{
  "arch": "vit",
  "model": "multi-label image tagger",
  "dataset": "photos of arthropod specimens (BIOSCAN-5M)",
  "train_examples": 195000,
  "image_size": 48,
  "crop_scale_min": 1,
  "horizontal_flip": true,
  "norm": "layernorm",
  "norm_position": "pre",
  "activation": "gelu",
  "head_dim": 48,
  "fused_qkv": true,
  "bias": "all",
  "qk_norm": false,
  "parallel_block": false,
  "moe": "top_k",
  "num_experts": 8,
  "moe_every": 1,
  "expert_mlp_ratio": 0.25,
  "experts_per_token": 1,
  "shared_expert": false,
  "patch_size": [6, 6],
  "layers": 8,
  "width": 160,
  "positions": "rope",
  "pooling": "mean",
  "num_labels": 120,
  "residual_init": "none",
  "optimizer": "soap",
  "beta2": 0.95,
  "lr": 0.0026,
  "beta1": 0.9,
  "shampoo_beta": 0.95,
  "eps": 1e-08,
  "precondition_frequency": 50,
  "max_precond_dim": 512,
  "one_sided": true,
  "adamw_lr_other_params": 0.0017,
  "grad_clip": 1.0,
  "sam_rho": 0.05,
  "steps": 23600,
  "batch_size": 128,
  "epochs": 15.5,
  "lr_schedule": "cosine",
  "final_lr_fraction": 0,
  "warmup_steps": 1180,
  "weight_decay": 0.04,
  "adamw_weight_decay_other_params": 0.05
}
Rows from block 2 of a small multi-label image tagger, named by matrix and row number. Rows with one number within an expert belong to one neuron, the router's apart. Each number is 128 + 24 x the weight over its row's rms, rounded and kept within 0 to 255. All counts start at 0. Numbers have three digits each. After the name is the row's rms in percent of the matrix's.
Before each expert's rows are labels from the 100 images, of 14976, where the router gives the expert most weight on average: "patch colour" is the nearest of a few named colours to the mean colour under the peak. Only what is clearly more common there than usual is listed. The data: photos of arthropod specimens (BIOSCAN-5M). In brackets: how many of the 100, against the usual share in percent.
# router: router (model.blocks.2.mlp.router.weight, 8x160, trained with AdamW), inputs 80-159
# up: expert up (model.blocks.2.mlp.up, 8x32x160), inputs 80-159
# down: expert down (model.blocks.2.mlp.down, 8x160x32, transposed), outputs 80-159

# expert 6
patch colour: pink (98 vs 57.8)
router.6 081:128167149150147109125088102123141126108136126141154138092116147068143120108171154131151135101127110179099146145148113098140129074185121126111148149111109173129110119117170139107161135136125129136114124121120116116081153142136118156116194073
up.0 119:186135141076112094150141177141135127178098080123126146136126142100094123123142153125119111110116110120143142103125140117128072133119125113154160119136118119141146151127150114184135149130118159107112092151145110150111095154093133128154085099
down.0 126:163127080111087131156162147137177082149154146141104140151126138096155117136136102102128075099144165148150116169137167121132115142150093067105133160137111142142139146122090107140105131134129124097069142142076133136131140136096103129114140162
up.1 105:145132117159134142094115073142138137128126126130107115131171141102137142133060140160164155127123157126148129120156134135071165119146108133128082122154088089118117135163112118078114127141137116173087117116092152116152133111157101114089146107
down.1 119:128121161155090104138114136125105135140146147104094128160074063118121132157071114181114151106141153139178151123134083144121113115145130126101123116109145120077151110134126123110133160151099109150060117117133162144121137099110097112124123166
up.2 108:099121113112117107098127122117077163139141168102184131091126133156149139130103120168143164148121143083067140108098116156105112154138136143122156127178164139122106100097149094102139120125173160091151119116064132113098118090138137146113161098
down.2 103:121109093118092148107116133146110157140154109113142112137166137096168159078153105140107126083122081129134124125133128153173142135116153141148152135131166140142083120139111095168141145111091101120078080153143138116151136112153125082117138129
up.3 110:161136120122139101127127146133183156110134146138153152130098137149135136138138113070133145120124135120106092173118124118089118178112145094123114131096153185126142103116154123134122148136152146068191164120131093108125113142116173221149125100
down.3 107:157104101095077090125145141097147163133083127113173136106114144130185134111159129134169141097152126120111149133147116110108117152135124058107099164086124143103147118118120154160110135137120123111118117124109145150127191086125128132120138149
up.4 102:141094136143121133119120118134135093087114094150099074138174116098123092150153129172114056150125108132129149094120128109125142063144093150136141138141074091126129191130160093077142127097123114142096121161152166112111114106131134121087141143
down.4 101:157146147140135137172140184096133163163095145096124130091093138177129108094146129135176161093086137103112116069132084131144160146145129152130132096103173152135131119120127189108140125154102160130179078156142135098134099124103106164115123094
up.5 067:112126127104101169100154137165140143115168105156121109087149134124140139141117149114102116164096127113132137066088160134138108142112112129154127113143145130141070127153141104150097154150169090104151127102121122130137086150164091124130110121
down.5 063:116181126119135146124151158109112140107143141119106118110077136143198108105164118120136169095199137151134107138148094116159128134117136117140135134146147115156140136123150157119137069148113112139139135126090102140111144148076111124094108118
up.6 064:140125138122105132180141148113159099109145113160107153093084116130115132162123114099098145150116118101148154130083157178119070118137089107142132117151144085153148149117102126134112105148101126152165102126117142095146125168136105099124117158
down.6 073:150129119157125116178135082152114105138089133147102145142148143134126138165142166110142138098094099115129128091148137125159123132097106182143105068171125113128122157157132154124071096160102076120130146130141109106129121121088138120121129143
up.7 073:115124120130126144141131134159144101097130118144111140138099092109136089140163128093141142113085118132147156118122161112117128133110096137156126100183093151144106155173126187133115119171131126132116104096097151082097163142108119097117082169
down.7 068:149169070144066105147137124099125153123095124162152157119177117133158151130146150103133145130120097138153124103175158117097123129152117138139099111135124164155115129138149162130102117154150132095125174071130144142138140128066110127100145110
up.8 107:124166133157129111127134124091091144116146127127203100057095141134121138115145123109134069108138141139074120147119112102146150116169167135127176133097143173124088109105127136104154158130163101099108140135141137129115142111149184180079171105
down.8 111:112090122168138090123124156112156094100089108116136081104131138142131104102112105093140120143129115147112082105082140105160145152164164075121104111092142170150136131103140137154099152123128146151181151112142136158111111096157122102147149110
up.9 091:108139122127143136169129135112096128132147131103114148102128119119109158127098085125139140155131126145119125127153132160142183146121104190114119105156142124127127071129099145118121092143145116168121086114154189103216122122117105086091127139
down.9 085:094116161078140144131101132150175117149127112119097127131125131130139088124185131129138136138142084106122106128111136130155117150117125141132152153114149089125137150159113130127134090113139148141106101135160132137153109173117094130080124150
up.10 103:145184156098137113151121107119163139130173145121114080154169171103099129144139114130144152171153117139133101131169134118088170134124107125110183131110103113108175139125089090094141115123053112141097133148102120129163098131165124112106156090
down.10 103:128126178121139145129100095162098144132074119166091154126137118099120108129087162130130183153127154138139093102170108116082143094151152144120144105141113111132141123136149146111156112126133086155155091097134153101145106157117123130140112140
up.11 096:098116111115093118136150182110096118116155134114091122130152104149149112122153126129171121114126128106143142089139127156108120138143106098114116113174153090152143161132129150103135083135090152128145081172078168096119151143121086109136127163
down.11 088:071111153135143139147114074143153084123094104119120099156134108160101093140098130149146122142144124135124170147158129137104097127121134106097126155144100085109149108136102126140106100097159166125110133119080109162116176136110152129135172142
up.12 125:160087120095122121094140125091102136131128115101171114134129143090116140156129106146091092101119152091119145137095134108135095115133135095100142129149096127108125082114078097153128169119130096099134105133126121173130099109143169154159157085
down.12 111:129132113125153109101148155120125144134183127134149101123099125104117146154174172097126123121153109144174126126100119168128165086138110169153135109130116148154102154118143092145136108163120089159096130139137134110155142152096131075125152117
up.13 089:109156149137110129145128122167159097150129130172061152114079116127134106152146148123092142089094135144188124097148148144128117133127091128137112112106126086161135167157109137135119127146083087131085121146107155114100187176121127103146134159
down.13 091:104131176171128104117153094150124110133144152133055102160081121096128129178131117137145149109123141157164104125132152121133128144118102128137101122128106111116104132180105138112125161177128108143122110148099164119125112166122090092135125111
up.14 100:153124139131120181125125105139145092105126127183069137176155132104132123144118116140113133150111154144179119123118147144113164119131115153149092125141106056137135177159122149093111097121132102155115107118149155122189127138114100108117135177
down.14 106:085127134156169101105084093148115154120095121161149148136146120099125097183078129123069105128119126118129137140120116087111112097117175112127121133128135137117153127088136086138150132102102143122113154138111113148103194145155141116132151141
up.15 107:147133169103112156119126126118123118106120080137081115116181092097084103145122099157115082159109117100145178105106137141133138082138126148130144128155096081131147172142134105083122151127122114156129067148153162152159085110106137128132101135
down.15 112:104123162135127096093132136110123175107083097118150147102126126144152141153120175098129145110124110179103108149102103076119092143119148088121129122115135133121153103119165119131107156131120158145156179116181105136115130129114134145152099143
up.16 080:124114090146132145100170140144125118118155160130129134122145128143144122119146097129150109096113155106089111146081131169109115167136149149091101090157120166143072098123100125116125111144113146112168104103085132092107121119137124140142146096
down.16 072:121192154147144117105142130099137076192126172103153110160097138133094127158132120139176107171146157135092142111156134146129100107142133102086146106103126142151114150103161129142138144162131148095152117163070089112124106131084124110183143123
up.17 095:096170139103122113112131101160075151154141153133174155132104142131100135143131116131118155122123124149101098118118128129137114146112125137160175134138129149149065152118133100137138135133139135104111121142136119136116096174113163125138138083
down.17 098:122162166124100119115146130096138123144154160115105149093107131121124115100118110121155131128133142117141126117110139161142132122167139149122117085113151154134123178115145138093100069155140112105134122092092138123135119145149106084069112155

# expert 2
patch colour: white (100 vs 30.4)
router.2 087:151117131149167106095122131138129147157110149170090162169097120110107110159162111108087173157144140140135124136159146135096102110142122109126119148090123148097181100128144132154123107108119146084165161118131116142157137155087127140149139162
up.0 113:126137105124132162109108080163107168123161163139115140154123113128143152146092155124137180119138132161180114141105101148162112151093139162133065126153150139089086126170146129126094134142131109126120154078118117101136177123160098111143151144
down.0 112:166147145127121139148139160110134146144106097099162120084143110134170134123117155135164130089165111129144123095151083122117138126115141103131093111142141089115169099173153145124124126123167127165123098184140169154155128095088097121114076127
up.1 067:147122114151124163161149111172137132122151101153117050131124133114144123148128161122126135146108153114154146143090147172159134132139116127088104099140134131146074150179123134108084165159113105159122154123123148102131128088147098145107147139
down.1 075:137060128118137118098134082132130162101116135087151114180178099156141172126118100185152123100124163103113139118097106145101139126117115117086123147115123091103137117100148096116140167114131120163132134146106159149121128077167146164094090108
up.2 119:141104117135115111091130118120133133134142109106167139128136112111089167137113142166129101143117107103107139094087129159104094144141085114154145132121112100131142159107127094102130147130143130116149110145141170160109110132115125133110088125
down.2 110:111143183109120115134090125142103112132108136128093130168110131132116104126110163148132170152148067173159144087171119107147114155096187112159100172127116148140186160143149161151116114120124125117133165110122141118140101102099112097128092098
up.3 099:128142152148114153127109126156091104146135142129101146120105133162104112106153119157140162094101140121121124122127132139164132151143075169131108122120096129114142130115121176090118107119164118144138095099140146120118102136114134154135112134
down.3 101:109092114127152121109136163117120172095151082134154116103162131109176144105134160097114132116102063155121102105125139079104123131148145129100182107104151177147122116103123133156146162144100131177117145139153135111114124142181126106119141157
up.4 073:117125136179104167123147103143143115148138127198108120104118105111139112116108132137121138073085144127126135096129165128104139128155090176136146093145101136124104132150124126081118103156101096164098108133109158096105160149164133094127128153
down.4 074:126144086108080147161173137141128132129149155145109111099149142117159080079125118102130100140152114145129113145073126100155124119065150131157132122167118155171108104137089128117121106130072139092099174105162119136119106143126118110143121107
up.5 113:170114133100128095116140108141138137151129078067162132117159126061140166144128130137123094103120136080141151140145143153126109140100116102109142123129093085113152100138101086143139171136096124134091104158081107152112123090140138127168128082
down.5 130:127129121113112124126162160120164139124173178145127107119122129100151110105117092095138138122168116182114100187131103078133141114088147120115156156082154175117132146136127144148148112190114123131117134143081122119111148155073146113121097123
up.6 113:150111118112118149094122100106131149099124154158112128140197153123146156113117132122118177154136129141146126131088128147105113135125148123121095137148135136079146104114117108113110118120128161128138143096121083145153109110195140170144165139
down.6 097:132150103127125112129081158105119128134123128077180120156149127134081141098107126142118141138157124147152086096075135056158117101106123130145158148100163140126119104138145133122167152103093107099118142135178114126071146176158123141173112093
up.7 075:128122115112086110169190165128148093144160111145144111116095096130134109125118137136139134116109142141133139134093176133133130134089105099127134094140142133159108115159110129141093105164163102121129133099124158119122158162090163108126090131
down.7 072:132147092142148149138139125183150127098138116105150116117153117106104148113139143181132155113137169138117148142082111115094112114142110121074138114145111058080140121124132098121091123112135110151138077112091117108154169104173130172143172135
up.8 067:149127092148108151149184128127132107142134145137145081084146139133152141147149136110166129110097152098125150126119151119130128173095099138097147086127123146171097126159100151119106112178114111143101146131160161093082138143142125125135112102
down.8 054:128118102150122182148086124113106117106140175184165149135124166132126129107151148128130105098097141142112149113116122171155149121112115161134156102126125115089089101125148130107140160127127071145122085151101138099123069148184123125130164132
up.9 073:139122094141116134182185135128143093129134124105112061155144127089160099131145133143131111149116169122138153125120168111148117124138096106107120104107115116180105132169104144136111108150131092152137131116120148117102182111118125101137108122
down.9 069:116132109084127101189082120175160168102151102121150130103149123095135085106134140131100159111146104120147135130115114128118106132127170141105101143168138116125134112132116105142109150126073136113107156100158106135158139102137088133178150105
up.10 104:133150130110114133155138143138107156135149087122169095098118158135132078109165151143129074133112117118118133091087136125141083110121105125143154128139128116189098181115144082107132161131102088126116130173125137140115126126136130125089128069
down.10 110:112134153088165123092115132170115151108110102102129140124115096120126105076115156141120160108117110174148134117127072119148111127118126155130133138116156093121110119149160136159147093089148172134128125145149149123154123128142095140131088138
up.11 083:126108090169086134117179187091098087115123127133157141088105162121153135124109131135147095125118150087116171112124129118108148138153111164138123107150125129132106131122131133119137130151124151119139099107130133143121131129089134121116108132
down.11 080:121139105123131127159155121175172149124111107100108124118125138108165123121110165127188146126126122080118151160170136114156089126127095149114082135097150121126126148149146122106099129147116125144076170104104093125118149105140082126125151137
up.12 086:176125134137132095139136142049121140147107096140154110141086143106146177161127136130097101136129131121138137151126131105097106112121132100137130135100147129120151083132157132154147170122137097132100185136132084151108110124133149136145070113
down.12 093:135084101116108140127136122107190160132106106130123126153177138092126092126146148098146133169101144112149138126138139088129096132102138120104144158134090128111124122132123154145111162145159112115157135074119125173163147128148153136127171138
up.13 118:122140156077111110141142172147130121169132078129118135135119135096101096120154131128114115138126105135143136096128146126106081149123103112159170122128125091157166157124160118167120114126093131135132083157132146142157104149119111140147121094
down.13 117:166100135095128094110159120122126114114127145112114138104104094157141140140149116129138098135144144144153114119157140131126144190182135089146122164088137124131159151133117131132136102137138126130123107128104172138144045107101113112098142124
up.14 114:150084141128108123107141150086073123122115123153121148128106134157165137146137091106097104135134146126111146117109129158131098124150121127144127128148135116130142100122096165169109083120122146117155147108126098140174109132118097140166141134
down.14 106:119142139150137119145116150086121151115166129129145132077114156174118129121123134105098114168103123152085149122121146135118115134177133132153107140132156136156088128050174116100163124109132138114158113155152118140142114117132117153092127102
up.15 096:140133082114107156136174123093139111085120119121120072141164155115122100134160104115104113109128152122101096138106163107122137099114137095099145113150098114165110098163088120146125134136125118128158136122130124144159148113137149129123109131
down.15 113:137142082136120133148154122124116129138093138141124120123137127162110169124110093125191130137104137105090128162134143137077122162138105149141120107108135131158134151125070142143125064149150170101157102111103070102102095114125142136096142119
up.16 131:089179105174141131146139136146153138149148160200160093129092174154147091098169125072126152116129135116124090142118144126132102157159141137122149115111153192164091131128152108129117144151113095140141161158137115104124108120149152155087149107
down.16 134:144131113202128157154101118134124127134144160128145134152088143136119159135089121120150151091139150114113118175161066156139080122080100138091116139132144116067115082143096091131131157160117101161102080106104096126108180147132140179127123099
up.17 136:114085130115141149113117074134131182120124132171099111163164132105113099148169149100098107185115131128136104129142167153081143144158120105112146120137108093150171162128133106094103121118133141120162162131140146147163092123133098163079111159
down.17 129:106076101142151112139157118154123124128150095112141085148161117121096138121096113130132128131150098141138125147133164197082164139178126158099100122143117122175151150141130140169088142102134129135143151080164122113152089140125116103130130130

# expert 4
patch colour: white (100 vs 30.4)
router.4 093:137080102170175121112084100160121170119141093122165120165154122088165158117127129147124146136119143088151164140138123131083114147162111096140109122131114089101165090115149096118066143118183124148151131087126133138122139114093106126133118105
up.26 082:106099102125124138115136110137089171123134123140153109125138105166138121142107126110120124178106161098100149132132166137104156119107107110130148118142120139152136142121135131100069115127153135104178169117159145129108096114151119176049136155
down.26 087:118095140132153111128120130145153158081175130085106121129090149088148135123195085106129153131142106158151128168083094135122129128099100136146115142114163134144127076163084113158127133136107142119137106147134116154135157131159093124118135118
up.27 112:100130096106152095150132137153169147122138111115133140127141113195147124122141153101147141148132105116130140129143127146140111196068102129108138127130147153124131110118142142142122116125131192122150149128144111122083102139144097169140096151
down.27 103:108111141165120164116110116090105112114147114170108141123057108149115164135138139120136144132142177115128123140133177148134121135137079129134134097168138141110111132095142140088137121124153098130153131119118164117092112149102135112087110175
up.28 095:149111162140106152140115123163164132117120086125118122128138102144105118176123114135117081154089152109141135125144193158103148127144100118138114127133091081143165151158125101110050146117148103163137115118179169139171120111126106125102088133
down.28 096:138113136091159111124151099153118120137126163097138089129139090134087131118158094161129114143122129153145145147121143140132169163174131120097123116101172086156115109138102174126136095101114142080111141113124097144125100119159134116125154131
up.29 105:181135125098123140120130128118123080151130153128116181151120130140069129143108094136116113140154099130126094141104138179149138118088087134135124127067139137116119155121068128132145101134104102094097096129127157115133139151123167101169090130
down.29 125:108129180116129147141150120098132149118134132128109143141143130150153138104123098120148189132132095131128130129155077147068142141094125157132116169136138126104143097167081155153097134155098150156126130109116138102162160123128135079120168122
up.30 101:126124149098152141108120116171133133161118128115164129139147116111101111150147128134114089139110096130085109126136163138141144127117124080133197128124121132126136139127111112092176134119101151118107113140148153127067084125121135136104090082
down.30 098:138113089103140074122127137127119126137157127096170106171138138127134163138117187112104111142150134126130102134097167114175088153116126134144159112173114111103149137117155065128133146137118083107132159162108127132149167128104140110119139132
up.31 074:162112094119103110138133124128091113160097111150131124140098139111089093171154123129107093115088135103138162127091153111123107132134116121192118140083125143124132148114125144159113133137152108080156138127172158140113124143087183148153109121
down.31 074:141117134150139147117130127126134128096133127124132144119140128144124150101143129121146091092102104118109127138138144134121166122127156107132128120087141164146100170133129157132116089131155133183165124115128138108117107156133144113066119115

# expert 5
patch colour: grey (26 vs 8.9)
router.5 107:052108123107139134156140128105108120119109095114105107152151126138157093142150135093156142125147100115115136108158141095134176147113157163094161126136149148171121134136155118153129146106085111146091133155155134114107117095104151128096128158
up.0 107:130142157093087176155164130133162110091140114158049094150147138097126091165135096132127139122108123095160169126104152127122140097112138149133119128148123088111138160162087135092124157154108093166123101097123123139155109122149150104132145148
down.0 112:156059131107135087115129128091124170125148127106177128112109091141148125120124125142136129089115129144148134138131116118115160132133134111144148134101127139115144110147137111142114168139138121134131100108112135133102140097100127133102100125
up.1 090:124166122163102125130152113147157113114104140120153086129101108123143111151107126167136136106120143082134128105102143083120165119181143155092140111084121158116122104146156135121140136146147100145127134120150157149147134089110147149102175160
down.1 096:149122143127134178141124151070136132116112134122118101106184111149139098155144060111139120124095078130097093145137109057093157147108146139148154104135107143142142154154114164133146106125149147147161105127143106111108108150148148155122136123
up.2 094:139109150131110119085110113157095155133132132160150133113119136141151122142127143089072108154079140117132142115110192133083085125110105074175142113155102125148126151129159101149108150126149132132182157112114103162117129154156144143144118060
down.2 084:144091114135162126077083109112112144153128156125120134134114090140129113135150126133084101123125104134147129129085102120163135105155097132145165085123168156135122129121137125152166126116103139102115135123165095151097142136128125136159134157
up.3 095:152121134076126120144139161120111119109111089102121159107149143102142181122127129122127126121130096129101204137125115131137128139053112156122134131170131148121151070116110107147137116113082140115111089141130124128127109122138141099146100151
down.3 097:062147075143102116113124153148134125107126131114144129175123141098103153172143134138132133135216129158147161083140078138135115095137090139110125153126083101088151137101155126156126146122084143167113138187102107186139116090112132156129109147
up.4 117:139120127119077162167184157075102132089135105128082108098127143166148118120140116130138123120119124118121174090108114128135164104144120174114129111096149114158140076135080179123119118140153126138133113102148140144180117126085145113118113176
down.4 108:179112138116150115141090143110144138069102159100092128101116161141124142118150157121134144121119119126146079110143096086111133175128148094162084112089199095133143109120141152147101122137156156152160148105134100125119148163155099142152076095
up.5 096:107127193112145142121117103181168086161068116131099146151120056117074105148120090131124113135119134096134134129173172127090121154102109122120163128125082137152171141118112138122123136112138125141143089127129144139110113127096176144131119117
down.5 113:117100124140120085109093150095165118141094111116148161159106127131120169123142147110155141144120129118141092105138124123120115158092102074149123184118118103134157148102118081137094124106174139113123167146089156150138144083129107160126140149
up.6 095:126137131158149122160143161131110119163165106144152124132099175090148106093152143154100112106132131146146161139113115149169119097141116126161131132083127132129095108131120156158133142129130092103066111119127151094116129145096107084139142112
down.6 101:139135120145148143086140085136154093142096162155134137189125110150066148183131171135110130150147149136141065118095161143115148137152105129116095110074132079137146173153148128147083134149131085146132155132122138152159131091113112131118162108
up.7 094:114125148102069145142156137105113104107111058119087130098145081112125120156130145153165087169108089136116173079090123135142145073097126121153140144179144099135117128160159145120125143131134095129133083130120130132128066099108114110119096137
down.7 101:099125085133125121082167126124133165110114134149128184143110137118147185140107100112133156131143167108157118104136136114123138123138156138148119177065111165143108133102171168148065117121142116110154155086111130116147129140103154114148088142
up.8 075:154091145121135125144103127183135118133118094143144147176116114099091097143129151136090165108091150098168165111115169156119094131082108136152096093168110133101107142134132103147100174139126102128151114101119139094131143147161129154144164086
down.8 076:115163172149144136086121096154139153125102126165100143136141104101158096143121157083137113095139137163112156150154117133147145134107119112081119118094080144132144154160185140134146095134163123104145144151115111137087125136113096131114120167
up.9 081:126102137107112097118136151125155111153123126142142158147123130113093150172133128115109164136109123097144148115123167131098046158096136103117128097154118149126154148117147103160102134138121129105164110120056106135120104147140136141157143088
down.9 093:107097127135155101129117134142093159134078139090209155162090173144131134111118131123127111141147140112127090170155101161140090138138122151119128157102162157101115134076134102133148152100121153125080089105123113126128127114160154123122137172
up.10 080:161078091096119112111178107127098142125123107125163117095139152130131110146154156142106108126123150055129155121105135138091126157120126103119140123110150123158123131098125107135127153132130109110135123135156129166110104135153175176145108123
down.10 084:125142148145096123136119124147110123138152097147145171141099190126141149118152147120124125125110157083149163121112096177190156062136127123131114135135119128117083181158102167133161132143140086153099124091098146115117121145140125092111151113
up.11 115:107171129084117099192159140112118106149098105117107114116128123099100133158118106099155130152145117139112142126177128097133143145101156156065157129152144134194158124114095150139147067129071128098089101154127110119117087115087167095126111161
down.11 109:136134115121117164085134131097134140062122134123164156141134133119149171102106139123112127089152133177140108117124139109099119107145089159119142125092125123076130122136129126173145134106121134128122124125134112188155154126131142176113101147
up.12 084:161125136145110126139129155161129099162137116158123176157081153104103147156093141118107142118068177091164163126118168172110061116132103139136083107134121122118123121141087106162091136151139088118133120090104119106127128158140108109183130098
down.12 057:144192109156125166155115126135117081143137157131118159153123102119126121140105118113124115146151129098085158148112106150143131103136122197117101153119174169098101130155110157118124125124120129138110141089135149084138147145116128143152149112
up.13 110:113186166127138124136121117166127157133158176150138152156121137102134118118128101093107138135114129132125115138109125132132129128119142116131159107123149160156128185113163131112149096145134155116171110114121101104114108166130148109121104116
down.13 113:157156146109116147135154119146085135108156145140134155110129140140141113126090116139130111151082153124101122117095111161150145139093147131135156129164168121142095180117109111090134134157105127148123109142129101114148147133134131108093134102
up.14 085:155104109121125132094146108129093108157131141178119135136124116085108116133113133151106157175105126117156133137126140191098108134107086128158127117118113118145077141185103136133093100142116118130104162113137125123118151173111134117172098106
down.14 092:143088062124162106113096101093129141145103128120152149148132109165143159108156185108142113122150118135171102108152112127131153128130113125155111132109134158149151123140136167165094105134148158143094133097119125141107154127123084142147113141
up.15 105:143117123127088151146142119103120103130075149146104186142116123101097144165130071127133135126149124118120138145127118125156149109129150166157116158112119123073128118132095181151148115120129122095118118107148134134143122125080160148123169129
down.15 107:119138155141159146139127142075118135122126155163133156095141114160132177129109095141102142132098093094113114114160114108074138162144108127181125042129106150084135095137104154123116092158107124149129079122152140105145144087156146120083124142
up.16 108:138136131173134138113126104149190086120135123136115133137119116132140126181120152113126126124113151092152101123124188135098115145148139081129093113112089097121119147182110105131090164163128115158121169133080116158125130125109128123142146099
down.16 113:142165133065121150155131172166166120121177121118114107126156161126152112106151135105117165129143117128122125095096092096136108129111126115140156114141116106118127139156095100132130142165121120131139098147110128152154165124130146075162140120
up.17 082:111111141141096163125131129107154109120047100159135162116140093150126133172126106117157084163121113122122130102135145132110130121136122140135123143139106135145105141155176112163112129108141133121106128127138106146172148097152113168111148121
down.17 090:110136141095096159119151126118173140136119098143151113147148132140144080147114100097120137138141174135088175096145180112095101145085175128143120151150128101152129145136103130114103143129135135108153142085119124163098112116139172169086166163